{
  "translate": 0.12,
  "init": "kaiming_normal",
  "optimizer": "cautious_adamw",
  "eps": 1e-10,
  "steps": 10800
}
Rows from block 2, named by matrix and row number. Each number is 500 + 40 x the weight over its row's rms, rounded and kept within 0 to 999. All counts start at 0. Numbers have three digits each. After the name is the row's rms in percent of the matrix's.
# gate: MLP gate (model.blocks.2.mlp.gate.weight, 1280x320), inputs 0-106
gate.768 080:519470457479543599502472468506551473500598509476512432459553567488552541495511475593543518469477478476511505535520561505431473469481421511448520494486468531487465454511480503488572484518515511451440463495510515498504469450475472471472559403543488472446450484558499555479469504503452468563465459470472524506492505464511488
gate.769 100:521494542514492468444524437521500598530514456577498525471541505488517500532460447566512507510398511559546559533536587446578507489540503568502461531518525495480514528484475535582437579518495454454551472545426500485514505461508548515463411433498476573541523474488528524488520527476509493459425526525505521501505539473525458
gate.770 104:497547515428590480438455432474474538513458461526473451437574457470474466540510633485504470492485487538516534486477589465470525499538487515561528497596474534492548492485573553508513514592524515442511458556504504449481437513508491480463423471474476541548571530476524428543508537498521468483540538454470498536472481447429535
gate.771 118:507490460512498520466471357504488511558460429511481512508536504492493477586501554508549439560478489523522533475487588471482502486465504520513513459548496522432589560526548495491544526567502484467528478577465502478489498471504532523518503446498525546578580509427534479527565532449490526510429561545515508409474500464456482
gate.772 098:478553461526500477412548412528467473514489491556491488532560409503476507505473498592481549542476498505498514487496533492518503489489509467559486444563517494483490514446547522478513468487531517374528497580535462487543462518483564543538464505482491458538488474553560477562462495506522526498435464522522549455456469517454453
gate.773 090:507482509494569536485540520443528544506488496573538414496578436513462429479562524483541427457482458502499499497399552454529492480500445452488497515574475450515475544538537489575504472528449486448522516528470491494445458499457533544452400471396486494524444534536482594536485531487491525550453527575440403475507531508434551
gate.774 106:462523481468477566479486462507443551582463503504499437483534464490449429537529527502547453485522485510459528506518586517456524425461499520548538455510455425484570511541528549537570469571511480426519472502397445468450480470480550511503464498466480535478444456499537548546458511477464466497513534590540490467501497444474476
gate.775 095:431521506505601439514560482506422573539488488460538499535552523466424479518405522538495474528484495585488489538464514447485556488489459503488500482542478475541509533482538587492583485603529567438547452554487552491491458519494510507561458483509528420504410464537491532527515495522487519482460543504522522489523515515482473
gate.776 092:434498504450526498507522491429532436443473560524517496513500531487572473531486519499547538531488519468498427456463444577512526538447547453518491497489511504456469498489438523513456495461501535515505483582555450539501494508490539582501474483406454486475435577591523509512459534471501509467472408487443504522507548521514548
gate.777 086:438481434525469452543423485519486481492434574519490496546472517508573528499504524505538571546500520525483438503456421505458531485488466523528574523451487463476427534488495546541533474567474485445502510516525551500562503415478433534491435470493514453480533498545431524517413496467541517521491461452485462515516499556493426
gate.778 088:467427542500560491522503554549508496510494546436522493515490538497550501438540498495573484432504469459555508483485486529490426440495556473493518466460513516509452496501445497447503398455517501537492526483501486486514464596488446410528498590487514513468439525477516515516492520463524445473523425468483462485498539481549425
gate.779 098:555525472486496425557510482553528498540482539476507496496488454488467499525516518501557473497519520512434531443473474519499520530453560469478446421496490454501506487494503482546567442508442468516554478524519512428461485545470470569450504459545526477447522474527506511486516508412556551458500472491553544438437516538585512
gate.780 102:601451492530483477496459553452540530457556547516496485446544496574526498466515479417516549603540534524483488447514526545437446526555506474482515502475550528523460498510571471494517569452514488514522420491533526472482466425437447494492504449526484528485537545483508459447484569499567547477493504512491564565532427555552494
gate.781 111:465521536500477489494532422493392565590512500511556476478524483438463496578475456595455518496487522603491440527512489488503478493496484514492497547555431457418573447502468543490577504596468509452471485469485466450418482502404497543515452499470488507568511432464556555496524479481476520521487517522536513456469435449359471
gate.782 110:496550511576477502470486419522478488557444487497550481433595472477482460536488556511448516516446503580531467466486553476490487509537462554534521508578445494463492504447515505510595452567516527472538461470492448490492536503451586471436418481444489513505569503390491552480509527458490524455463538513512487535536485451460485
gate.783 105:437518467508509552550501454518478492498456442492521523508554428506519500519524504479509467485449495515525511552485564509555489541467514511568513450548418524514496511534567512496581481568453495414514467496524524489484496532519494484528489513541516513532556481487490533524435512457559485519449507494537465506505524490474451
gate.784 105:492495463527519498510545431529510486527471489536448542490492539514474531528544568492449528483470546513478548510537534479446486503493442563502518470515535439481447499496555539495507528594534582436539469478453559438430451500557517597504452506517539475525528511430443585563503416497590451494522583556549485500533469493490489
gate.785 105:570582558517527516542440449524425508446481479474543496530461496403448520502563546529508413451489451567475492551517523550548479428509520492499547496527405510496602521517513478478529439552519513512450549421449474509532500504522500501514538561521483466493475534511537561543513506469483520472479570479523492428452426548501500
gate.786 076:477584515488500557516488509545482526511494520431452567465538557481534481509451539467500456513433530588550459540512475524538545466498483501501523529523405500549466413480586531484449571468485452460542538472604503472544475502523516531515492572491472471496488412473503586511481493583412572492526498549538529491524517545490518
gate.787 102:504499505543536541482571423469463493580444433465504496476514466506422447498444531503545514514461472593457541541523565445555466568475458451541480460531474488523531499520510511586556499583502584486519429518469509444455449483476493487463403473514478569520472560464518509517489535492493521541440599532521522492446552517410557
gate.788 102:462513459492512484468525458549496561523519484502457501527481532435486511535471564508571536541504524507531456484458534528474492463509449605508488448542552500449560569481541529483535517559544469427481531421483527464497559466504586518452491521555506479434462470465508621499469426544485485500525550492530507531474505425474503
gate.789 089:577507500588528553538484503511513471513509500458506516469508553456535539432519511485377469490457498591481492551558532456472430502552497515461517483583469364424505433479492524511567520493592474496475480494535469446484453500497472561538546546551520467485537460578489517506456493516531494534506507491533555501585508523533438
gate.790 083:453512544467465530494443521432460428429475545575474501476534504452537498493505513472484556504475535470548508482410483557410449481506457505554529503548473490549487434505536499442475497438478524506450480506488496499471534435453550522498494552452524476500479453481568484505471499468484531539464432548527485545513389526506474
gate.791 104:442441480457464502455439448544395517495534525501471451515469576515425513538510525549543470500493490452548515533512500517394485474438510509513559487571507548493480560522473517472473474531492492527475503475524425531457536434467532511484478478404533523534472511455595537531449477511444516483491540512504523473503499443466500
gate.792 108:487558452513460530517502434444482547538472492520492495425520452505476499522494510495509547487440498557557481461496538506481492557487519475465469495603470572505531502541576427440546484582463508429500524432460489466457539479518570552472403490517517526545535493394482508499521504544578522533477576572504465502453439435466500
gate.793 106:557559572473487557508517526424512521470481482495531436492511530544574561476517457501480491503496512563546514523533484532526505482507507467498498599469479515530500496533434536525440536544461532452537507499495490509548497491429528508484567553500535493588438469519477510524525578561573474507453464412471522532502547578582515
gate.794 111:522534489516544478502519461464460508486510486525489507525533479475455484545521534555483535468420555539527521503481508485468543522580537559533488455543498488463547521571563502504482451591553558446523499485451531465491512492547509482480451483486493466499546475452507558505413524477486462450459564526595497511480525490463483
gate.795 108:407491477504512509460513428452455485598507481469499510499498483473494429552478512530462451458467554536530504504516507467494458501535498580511532470544427461424510486463491542502538499579507515450501508464488485458443524464540563532512463436449513501484513450490572569504500453468509489549473556587576477481494525447450481
gate.796 091:503505524543456496491447509512393527549564490519507463465499427523499485434481494425507425447504526468453539553534490564456454554535438474514513487558469551481486513441463527471443487530460492514523465508564546496460467502454543471552530523544585434554460489495591431525517532493516543474442474531508534476488431555495492
gate.797 098:478440456476529424438525558438542520486533503517487486511539537516500501452475474465539584564498546488534434492497463515508441605571468441537462504423593508539472436490435574494408484504496527518475532534529559518458443489471480520546448538503518508540520465523539509460452452485514518475485448442498447528533564540487502
gate.798 101:501441557579570464478504540440540499476492503445542426547480527471496567496466524550421482488533481477426539481435487552506538473503507467474503390462499406567488488463507504507477525487519521519507514421537484482471444515538454491527568534547535471441487513486493472407460479511519479496503496440516549499534477578575451
gate.799 107:501557479578466543456495451460476535510426501496472500512539460577470506508515501470468497540495491466513525469469519527453500531544478502536488541580513473454502510542514485455501530597521492467581526530443472450445491478516562583465503497524474474511488509481515549512464539495529519468442547544511466486551422453474477
gate.800 108:461525498553515515469546432482487518567470527490550485496482513460473549448546501429476503481467470607472524492512470430488533471546463466475491509559506479501529530619497515454569528558529546453454523496449489501479466490539506453513437496417558525534475472482531504529486465437522470489436574520585480551399532547474472
gate.801 095:489456484442526543480464489462433588479473512489527371491566565500512475473531525454499445517495525539566498506544538444414501504512444430522511546561505462515488486476497492468440533485509516411469436473530545539524445459507604462475536541496489492484510444483528490526463517504491492504489504466483507554531466478482447
gate.802 115:477504472521517511474476458488463524479493517545507497530530493464478451511487539598449465495455583490446497433488488514504510528541470556610525485568441461424546500460544512444537523525521583468501467466448555421445540507531549499482461494497501513474481479497556557502544438457560488462501542507543533491524460462390494
gate.803 111:528488479440458468464453515480537460450478552498520531525438542521562474467526489442513565553504463464466485514545467575431479503513479472446511513483504536497523494496461490544403531437440420511543455495540516561533500456459467461484530492537546478461565463557538499462557493463515535531567476499544502559536468468541498
gate.804 106:421462548577549500557504550423523589427476545552479459468498496467487500525544481501485505508535532453473462530539491536447479460460550519572501472505512488492486531511504480450500496476485512522529452439520419498528526518485558575464574479468525538556459495513467470485442500514420495537457477519509478524560468466476426
gate.805 108:465484528485489439501441530589526538424547530470472547512463510462542480564439540484505469445498452453454500485438499483464526450452556566506512527419500581442530525459445539540491506406550461539476522417527490547532535515543498494524515541530520480468434499542507465546523524478443408536542444574535477463541467496562433
gate.806 110:507554543501475503467485448435526480572533424493495514534505443515493489494512486488476475446429486504524579529517554456494531514491462468528513511581441498477519470551451495530541542608526537467506502502527560551506546440547533512480478509487479515493503474471493481520528458562499518532469603459425467464471506450431543
gate.807 090:510524553449461477476535479499442590472561498536474445515495470487475499484489477529482442494479443604515502461479558495479549441414469505498502455468465452526479510551470521471450467593520578474501554593521486492511480465510470501563467537473451449493470485419489448498523507495461507449414515460514536477552469443443456
gate.808 086:509499535471488452474523496478485580498528531538448506505575524495461475506562497517474490589480458465459503451490423545483514490504540508504440547495509496542490510553519550504498505603514554480421492548521521490584529463538570524447507476519496628495449463464586508491515508476506519541411532448473486531531336547432534
gate.809 097:513524565512458548448507503497517499508449519510559472546502484476464531533519569516500491541404471540503552529455547458433503419525506501518505522576451580478536476531565487557597500562556510449491504461413504531475514481555520496482502523504502492394549481452500488507481509491471448534497567602552512458480545411494521
gate.810 107:521467499518504528480535473497447473509472517518537502435552410438474473538445477520502489528520499530552561507539566502462511444485502498505542497546529514457572500540529523494542501558472479459522470601477483472465514488524553528473457502506447539477482539473498537512538495535520449559440571560553516465475475448517500
gate.811 102:489521491461552490437494355522454485566499463499516472529539475501432454547501535525530458507412483579571486503527494459475493461459430497541563459626486503496535507487548549472508435605471538452553498504460526439533541559497529469504455501487461523552493484462482547549518495531498487545493525496487497482443526439478482
gate.812 101:473543540542522545443524422494443561528426447523514528482568511479463483548484541566454473504444506599488532579494479509460532456492532578524519544590441478467514480524469508524485450560537561418482487506440542487473572513483504527511508512525440520579510490459484603507512522485550532531526512506535488513475478423501460
gate.813 107:508504531546466504493499447527465481481456491538484473456534560441454456534458566539487490545484480476503533475444593460488480462511526469571506520529479551463551528419546516515438490567517502453456509471445502508482493489431494523547501490495514509462481468402602543455472515472505491497516501499540493484510512496461528
gate.814 104:526486542509482460536559531496570449458529512479468547540465489535551459510524445460510550521511530434492494545510458500484490552469473508424547490470541541552476540521464560528549505450480497538475543454558500515459504548499476462476545534504560463446488448539486508479500502479514517519545430475522515476488498520548499
gate.815 098:554511559488490498393572518449426491514523527541516481474587459465453527573563509534550496528396555517530510551485454557448515537544482466523475502531520536499530517552459418461473556540507477375463548479506427481450512523487537492518464446534480461584474470463557547530486539526490499504509539504548477527552460441435500
gate.816 095:457478523490508522492461463478400484560433429505500446481580513472498543507459529490510470511502491567489473500466595505463484462528508534551506490579546514485491490553568512459520519507483538462490514477478463450528529503492550425551498538482494492524461468445550499470427458513446488511562534466473448568495481509397519
gate.817 091:482504495491479494506531574566521438435563523576553504497454548527466474522553485499564455486520501534507468478453553602465432506488496429511517465534557529514473503475460431492436522476520466473468503479501399571475548506496558480415448465443519447544436539521516512500493518516506464513467467511496504428483461502530538
gate.818 095:440501555461469533497488447392449489566467516530530477481505494504466477529457538470540384528554553517533511446471459511514410463486504476508453446454512520511469545528529471471529473456438513483478507515481474502445461474515568543458459441485485553632486572412561501539484509473438545469497492515495442504509525443432478
gate.819 099:496447491498553512518476473545363533515454441477531434530519534391480516531540544468442513445448472525562523554507490488399537487518445454531542470601499460443536457467474529508513480591546539448495482473477556524446454464481547451541503515507535517517445450506522550498504508456429488538477551511580485451527485482429513
gate.820 095:485478451503513510502552476525489493547492504487547534518501463512474418549458479514597495504480465576483555477559538469517536541528426527558520443504459530462534439503496520540535399503510483474538499598415503515489496517535510458506412533537513482475566466472487528472519502500498444507453497543479455485526519483491481
gate.821 121:469533469500480506520445414521482477553444445524525509480541439474446439540497508500523497526481514541546525477467577543491501484490480555529511531545445564496559536542556546483574484573505537482596490496447499474471507513544514499485483462480457559519524479451519561540520520457528438527470497503548449422481479461481482
gate.822 093:523458507493499546448493597446567471439539529549491512541579519485576541484515476446609495521516538464454422461490487504452484484531519502472538531439521496449479539507497534443470477460491472483513491527554491505546463542454453494477505422550572454465493529543511493501524460438479513544511463497550479530524477516517430
gate.823 094:482528513501590497494527503520437518538481515537512449486611480446474469444447571522428448442549554559582465499512593483506533504505532536459539549543495482489453517603495467469478532583573573458509448529434438471501523533419494550478576412433531499526463504446513510511486452471471427472497532500520468494463485459507520
gate.824 091:508550451537452480510498425481479498451527510516498518493492477429451528501441584513526514462468446560508502442516588489455547466536466472505518516546486460464520522513556448521503551563527464403516460561457575495491541468541532478462483555514387596527528533509519595527484522531496479538475567538482555453455562506447491
gate.825 086:479477467514497438498580487499627472466395587440473469553567459524513425517521471496470554466495558534549472502404497523517499443453504495505458463459504515476479551535483513481554407467526530485570556574488505613555498516486456573532492468513515500477491478469610527544438526510545524411598446507480551491513519509478484
gate.826 104:503613466521538517485567464484498487419462497535472532423531532521536483508489557471545480488417520563513585443549611506482482539450491559534504470571458565505537477523506472547537472590454539439500533538498491499506558465452581520503522480541482573521483527413489492558521513490456550411466500552549527400460454457454533
gate.827 080:479519494470567480470469490470508537570496498478501509489484447519564473543415499510454455486553467407401551442471446421469445485555503507469551468517492568581482464453502463495549548529454489505485475478465515483526481521573464524499453449479514534557474501553523501544514532519489476473490470540448455503455580447501509
gate.828 098:462530517471515568496550450484401512559502488477568474469556500431491523450477539482439418477494519523485507483494476455530515445475433496574468488526489455399499489509542478486513446576522522511453530473450525515485472538509519480544460483480503484531438515486560548557511469486502519520501535428567507503473419506508439
gate.829 097:516513502564568487542541507505529442504504494535544520483490541558562543538543470498483493461507516521534498534469495508505487459452521475402484496462546549519507464515478504559445500479511462515451479537564522483486428552537484465569430522535504474496451569530447429505428512548533428464521495526479495483456552588531490
gate.830 103:498549476521471565572562471445548491497515530544546539567523528527468506509434485515526527541480555539539511458487568525477484549504488545479491461540518495507480472491562476541502530524537512471547461503439486472522452485480473479517435411507493539513482531397527575527463555489602493477553538549582478450521494460439553
gate.831 112:467507455481467573450468407546457544535436474532520471497551458499465474479465516514517462523443497520483533491485549470477515482529502504535457497548487463537513548506474464491473476601515547467527505502407503499506483501494540533499504441472461502494462507480546444461506474460489475522492551534532507457552472459409463
gate.832 100:457575457479454420475479526622487508490436488512533482525447539503521447585423404518518508486498503496443494508444489539491499525482546493456495480435453499473469572501459561507597479449473479501519491509512578567467431525540505508504457505587558524459579538511488483560493562475525577460523481476510466442495555548445524
gate.833 103:460564508508529543510534495474425594492492495556532462439534472494474480472468522593466486509485579499554511472509535490481465434502497488506495519537468498495456518557493515495467488491522512462531479541475501428428569444510573552578488532481474470525504496498536524506513474474504517462494554539582461451510487471439526
gate.834 108:476492588513508518515528495435487549462446421405482520534465493492482517516514462475444455519504471436586523474501486447493558518538508553530568584577492470497475463573530468543528453520534561573443510457530529507482548504453516496466555487475519495425427460531478470626481480553446447522486475554537458576531414518472521
gate.835 089:536546458486519516471464434481496533482449552478534435539568503540424484526464547571492495587436513519519509554496550533456498513548548539474451529567524525482512495507547552459520561546545552551503549554495518555528522540424565546470524476447476514492480478555472483502543488486462497511497500534473493468548548509481452
gate.836 112:481490510500548530487455462541500521537470464539532497509563488437510423549503553535511471506529515584524524501465549451446508497581532526512489516484485507453550550497522520442518469509524512483550493545449556429419498453557530562464443473493475523490583528456498580482523519531486474484466555534542443501488453478455487
gate.837 105:448500540471517540463526447471495496556443549568513480552524491525470473540518521454539408511475486532523555464427529474469484515486536480573523494562517535524513502622499516442506519544492495459525465480454464503450511460516579500482450448482522497518511512481514509493483524497547434465521481538514554488490430531447486
gate.838 102:461468473565561534524558424484431530450493470505449494489541509414470508468455558554495496526500580502449476408534569533509527505579456526519515473542481501534519529460508503452502523572519502482598470497523504444389476442535527508483451516474535530484535455502539548499499504495495527460473559465521572497495465485524499
gate.839 096:477420516503456437506521499491572470529480577566504552522465476505555507533490492458511499500555492481503477468499533561487450496477587538422514436436537477393497583541516466410421448483466494546522481494483415497471516511449485478459488513461496485476507568436456489526567543496464502526507469665490425511484531492532453
gate.840 080:545429511496466560506476506493517502542490534456504495499460444479478480478496529439558499586474499468515525510501480470510524563519469476449549538536517519443525486474557484560490511455537452502462455479499539455519443427540493567447487548500508469582461427508544513534482439549536476523480540498516471433412524514475566
gate.841 114:441552470489531565471560385544475479580467451502506501496565529446484478477464555555508439511507538517554556495511594495481527574541547509551501506542469472451524482540565487522556530636505531405480479551425517491473506531537495500503454494468495482519473463398521475560496478483523520431491562540546491502483506452449463
gate.842 092:465563486469512574505561469433507521586509470569498475473507484444442495452498457533504426495464480536493602477494529491585505450467529491499387487521497482461488585592546497524542442513477485496519388552493488511521516552543483502490476427465457580503498538445568515506475559483544527418448528507485491440504507529477489
gate.843 080:507551563470488500448522478449478474514554486491520484523475526464478536515440474529504513604455468488528540464464525426489480530439527526403498524506490489477457551556502532564497559554515525527548542554485545487498527450466467548491554513472486536537490531441537570525511527524414498458507466451468437467522568482486535
gate.844 107:492558458552515497482513435526519502543457482560482477437586521469469409504446475514523429496431506562479494472478529482448465505531476534549489461542511499442495493492520488517563504539508617475547506486417530451492490480583510587519484481449488542521540576420513561496508521515522559477500525558534551480489409463476509
gate.845 081:516529481529615434538559578504444490432507577520495548506501439431496505511427470497568515464439486553472439499550523473526525512469462498525544539469469564513499468475584470497424481466533529520541529471444397443542446464478473515509544507480525540541408454505517442542503539517520413551425433457489506522430473565465477
gate.846 104:461552555498512488507531446530479496508474535438564505492550411456484426427412480552493479426492450601474525463486529493511471499481527528538532536523531492524491487528540484471530444580473536425476555567487523461498538444551517525522507477505500476517502448496441521520525517511444490499481512467525458481570507443428450
gate.847 089:485551450587517512455512397519429548527437463537554552500552503521497533482439493481531518494389563567531517512461582469485577468507481509454473495568540439494506441475477481459511504546443514484457472520482493462512506491470532476449435460498543527521512449429513560528448531519430495558464526525550488482495457432502507
gate.848 102:463522453548534500480520467586416513473425488587496469494495450501485487537443473537483525472439505546588507512441519521498489523490539555501523500499542474472472553618533540463483453613431516480529494559467421463513495498499500537515432480441535474533504536480519492569435452488524410535490559566551450548521541475555493
gate.849 095:531568449501553509544543415507465524491446484572521535414500451423514523484510497527493538534466486523548523477503494383500461448492501537529570493519495515485527525481509496535519466585515510479507477482470516502479568494522502482480499469510521519567469490439546458557485480501483449474479538523501497485505503437521460
gate.850 086:501435518504524533565490540498538530460499490538472466411548532481529488469490452500488485538565452491589413510436512428538492559492500493447464558435552459479485523591555527453517504470551453523474504516520484478475463489496542534480506508476532523517562527513479489430533612475522518472552419539471455505522533582520506
gate.851 112:552557459494515508537514460479452558512507469486475459518523458480444428538439507517460528482462486541468520503472610453509506494512533572443562484538517488450565539529509483481533460585521504511521416597415493435477503487519515504511497417490501516529516535473504546528506480487502419475445545590588523442483480480484446
gate.852 096:551592538487505548507455493472481499493506522472494500435556427434502452519511555499509528478564472514536562546523546495476449541487533477537523466559479504468446460572458442508530515539505514463584520508491481473445494515532514517483506451455491409488525510481496571465437579541485409443507532562500455452518553477503511
gate.853 112:525525534539437554494471503553482516553537519481546485501509420471525490527464481526570468502491483557492518492537560426418500497490504614520527443498486498454572557546484509522528501593494524477523468527465444476474480533499488453518432504464450561498544508490500554555484461476488491459525567591452482459483530526463483
gate.854 110:487515538546522489494537488469459533546418518490456558511571523517446397591473504578500498508544493538546551487506573472508534466498531548465487467524469521494477564586572525476537501554492546472505465584485517460470488456523531535567482494503464536603553511489484508520440475472507487453492575495562492498462450460448488
gate.855 096:505445466602449502521489459486464527564496518506470523530495457446429419478459536529488475524489485535526496495578512588500528491497524566556542468519512507440533531517562551514499500558589537484522495520436501489494468535500502489523451498448525491471498459497503509522510439489447456493528551534522445407499494482483419
gate.856 086:517547489496473517492453479461496586522434440444482564490523453457536524559497463505526547480398439565510538515546461425514474493537491482539448461507492566498474518536503434473465535577490562464452477479503502493509591484455519485519528487469525466495575468470492508471518532469510439496494467506485410499479552456461478
gate.857 094:541468468502460473532480537521532481463477470534463511517483458507492508435528503502495546540596536413495488544548494477471568542422487488468496544499504508504530489539512505511451469493415446528452494523483460512548562511480438448459470509514488517519502549467447441570550512530537541505468466470425465457516532487519554
gate.858 098:496499501469537473511479495481419523469482525532479527477560531475535493519480527512562483549490500543557425469443491480496501490526503500519502470524494547507550522566502477394478513574498494394541437501475458478508537424491569564502500510405449477513522526464628512536493533502517528448472460538475483543524520457495446
gate.859 083:488484483512475532462501521508517548512440497445515492455517563411488462508488481492507451559488517439559516519612480457521474466478487551467468486483488481526494444485493510499508580483476462495487461486481467489518483480424543501422467484538461496527483544497513428524540452562483550526447516525423609517496542457592505
gate.860 116:553574444477494566475528480450457447592467454522500493492544508452528462467530541490433473557454480534490522527476603451536547504584484484484526474512486491468454488506555486518577512570497467448511463550533460443481496510489550514534471485509431527507555513447427529543493543495605463527490580529468449446438550520467513
gate.861 101:524508495496534495516555471488513432582421526469524460459476488494467461469535495534524561521531480518511510486523494476543526524510465483472508463576481456457467537587489504478513461562486520472528455557522508503513493455524463480533442506426484502506545475393559460568580503478478469576423521491493441455486455418502548
gate.862 093:494477514542554537505496549536441470525523514494489479480447512472552497464452478479487501475542451446519503452533509450511543495551556460460551485439565443555510443483542501514496439457452545479450524562483527497547478547479483529565551503552446450500542441509466437497469435444468473531442446523484463506504541517521468
gate.863 085:531441513557502520525516457485474476521498476504462468526479483532466489478537476515502523505463548530457472522497560561539543550513477553510484524522452513400553474547560468428546546497466445510448489572516521431510436573467523490532565489485512557487521538488550529569469503523433538477498502471520568386515530473493505
gate.864 096:464471476457448442516481501516503436513518522529477480594519589501524550503515522506482506533518450408537460468492441540462582454505478469450516501427537497459437528510492539499516434439459503524466515532549534542547531526395490445431466450454477442492524478487537511579496473466477606495506483516450445480532454516457588
gate.865 101:502550520448553518508453501572432497452457462521457463509532527489455467515537519528555463520515439524541503474496479501493436474524542540529509478598492504401485540604521524439509468528505548434543472499481502582487469511505567554479383518525508480515508523419529548583518529534492473549459556536480491485511555405444495
gate.866 102:416551489520540454528506497504495479535480497526527441504527472528510496511514557477532520513452488500545523533491506475548486517525488518459445503546491535436531499537525575483533496575501590421508554527405510494475549495498479505486413440538467581493521507457480545500499541555482478538493532495487477459473498448472463
gate.867 110:473573511550464491512510472469422536555422461477509481476545531481434494536437489524445487512457580590478534514477475484471556513560423531491513513526490502511514471535475566509495467593504556452512424541473487489497523472540619535525439475490487551567520465466482510505502514523519501502540572525542518498521494437402530
gate.868 106:513399498521491482505474568473589504421521486497464501524418577539547488515538482450461490540552479482485405528475436552552485484536480515436487574473523509515496529465446466442447480404453450548551448496570505480498526505440430457508531524571525490450448505523508502492489499499523560499566454453511510527526536570507513
gate.869 098:506559478499483637489488457455461524565493461475516443447508489438530443447475496538525520494440539555528549517495553389540500420449517474469499508542497438511461448498555474506507504551498495521504536593482579462462471496576527541508503487565446478499517455497517465578502526492469460474421499516529392457491507541464383
gate.870 099:463480477476433453500491474463549495514495497433508584571561533571469535472490492501510520466501449489550463549450457522568540482526473457502465466459422540495425532498460590510513499576518521566483584495542565571470472496541474424486468505528547496496574430572588533535461459426490522478557487425496476514509498516505489
gate.871 101:485513455472472551479486440489421513514479520563454437484508526481491455541451548513588488529491518524482539491478531450520564574543504521493479507511502501461503513493510535452579490591486554481542513521463513530598488533492505409550489488532529438503542454464470516525513511523490482475531551473536465522484520503436469
gate.872 110:482532462503491576493564447494419461531532537548562502503570508495481476541488537534490494504421485570523552543520562539490492505489497512507478528545489504432515516506500509489596502600455506447554459561426489464477493481506486502521404485471522519576520575463518585524466480492493487518486551504515448454510482451401520
gate.873 096:504501500505539514488538454502467502540510507467472495454566503477545469535414469502506470528417573562484554501434544460481502550496497514555455489533473529471592530500541512476441498558566474493549488490468520481453435528500486536608497497493483450492405551409516548500522492454534529458458498509571497534577451576435506
gate.874 086:464505455427512498561446470472459499520500500466511494470522448474492506526482523514531538532506474599511520526456525526467495509553462576481412486516448542476509493523535554473467535547490581525491547485484495517514543513529534532469511445488518494433520482464473500531556554496568551556469621522593443501504511440469560
gate.875 096:496510489517459526443463469561531500496503492511485456513487469441450544461545576496513453497475469532490578518470464447513509492540472540554507483556541566442533443507474555524564496598455576518446556480410461455457480434499537479451448516441465514537457462497503530510526501513517473506449551487508474496507481460442506
gate.876 080:507515581510461523538462540605483522516536525547543456477445488493502440515477488451505469517467525482432458477533508478486442468434533530474523552530589510386506391529535499538457534481443529480461504588514439563541486530585492475464510451580554571496575533428456539482556586501436467461436549544467524485524446528500483
gate.877 095:428506549535580492472538551480496473546435494542444503487551466505451488466485517555565504516531492430551473491553471445409524495462474478505486518539502471444499481559521500471468429492476526467468484560528440511542601545478535559531469529483506515484486518439444504549478463454481460500526496537450456537566507465478569
gate.878 082:536451515566440520466556539550514533494456512533529522453577578457483481479540529474516505440495521490484436508560500571498462485479487512526436540507472463521530459506485544547496484498514513544473489421526499449463500399564505497483451540392431516492539487487407492552533464477561493529527479504585548482466571481514487
gate.879 084:481481467476465506496436447541504446521473507477501509540532471462503480513487550506567557524444511533526479474484480489552526470590496509486483476460449465500497526475473588492530479538568495543490482447428507542509500506511525493501496501566471478530503504478523528526501506442501534414489483538481522483524515447508507
gate.880 097:531474542497604498506529466487481459512515527525502473437537449468542430480465493493464468484498553560507501387523523498505543532503470570513508484546470543406618503464530571437469503584528517427537526447513480490489457439515509559490476519492536526550470517455520600459494450457464477501476497479576505495524569476457527
gate.881 088:492412462481461475440529489489551491488518533491489543507504537508502483505489574483513527457522523462391451486495456538562537548521529456524503565489544534485445628549383451470509475482439487475471546510509505589536511543596494488542477466472569463460496509524488484513479511426511588505509493520491491527499504552523405
gate.882 107:477521523447523495487529469478523465534453477603443500483519434443423464518456517513554491557494492500529469490500507411507574493520483517541517528543509547475600546548494550482408492558487534470571506548449460555552510508500538540508448520495498518497448564443565494476507497532547454477469488506509396479490480447433465
gate.883 092:473563458491475510517495484428467586537450452520566543537523469476489476524496516529485489524537506565515514530520509464508519554556502505528472541537488524498479519523493542467538490553485540448515479506470488521525475433481462551456509453560495563526539478487580517484472485441513487489514533502472530445489493513525533
gate.884 093:499509499527465538488561423514501549484512502496490493403534472496420443515483557547560505447538576493505526459534613526523507493536484536515487478501472562431550475574582489463548441601476492505600478560421478457483507502571580462491397520510480533513534469462532557491465476503593472473494564503521510505430475486468545
gate.885 080:493532501506480517554481572486472416594461507467510505521438472533482442560406471541553575489479531510496511477483466437521528511509480541578410516504486543409464484485547465532503516445461468463422520364473450509462525519534490553490483477527448472518525469497467486496508513496472549503497485571533501440536609467500524
gate.886 081:507496463492507485507468514486467524464490523525534513509488493483428502549521525482504456468476503534483557533514498545538587482440472517567506536526553532427447477554517563479604549543571526471524527468501520494421550477502547515535447513456503580448479513430500532419462520465479534439507487511453587528489391486490481
gate.887 093:464429475544529558423488489437517532566491518532514485538503423464500480558520536484508513516486502570551475545428526526568537517614461507515533464558483521445579556516582488504540523555545496497500532495448515474526459477498510490510407496504440529472471504510479574501494511504435495525530475577508530504544512536542450
gate.888 096:517531438468477460510513450540503543455434527515485478500458475460428496540498544532529538502484505518466549495503581500502510459496532583518538494477423526465522480502520565479546514584548547473521464549500498478490512505547521487429480500496498474541513579460460538533533575498502497468551574516508458471516487440418491
gate.889 101:447517533533472584547491422426443497621525500507594422494567514498479469495510510538510455557433550507508501506487495484522474530525456466496508514506531474453452448491564543410564583593444541423529458498425475458444530543422533498512479518473451493592568518488505531497486474505527507439476466483523475496531460532346511
gate.890 077:478523498541471500437497507440535552532442525474557475499477473586467459480490527490495479518471468519499507466466480520540475475502577548480483466507517489475482501473479528404493506521439518492452489493444539568486471498516502550497426542454480517511455425471531556480511542499501544540514476484523512492549551437475539
gate.891 104:467553453555501481464474478539501465495458537515502472434596454515510421528447523511522485516430461534510567473522557466508481533555445531492490490563439526475513516500473504528556482503496539422531509488524555498528514405520515518449480502481473547519449517550538550534499554500479498480474549484554521502476547408397556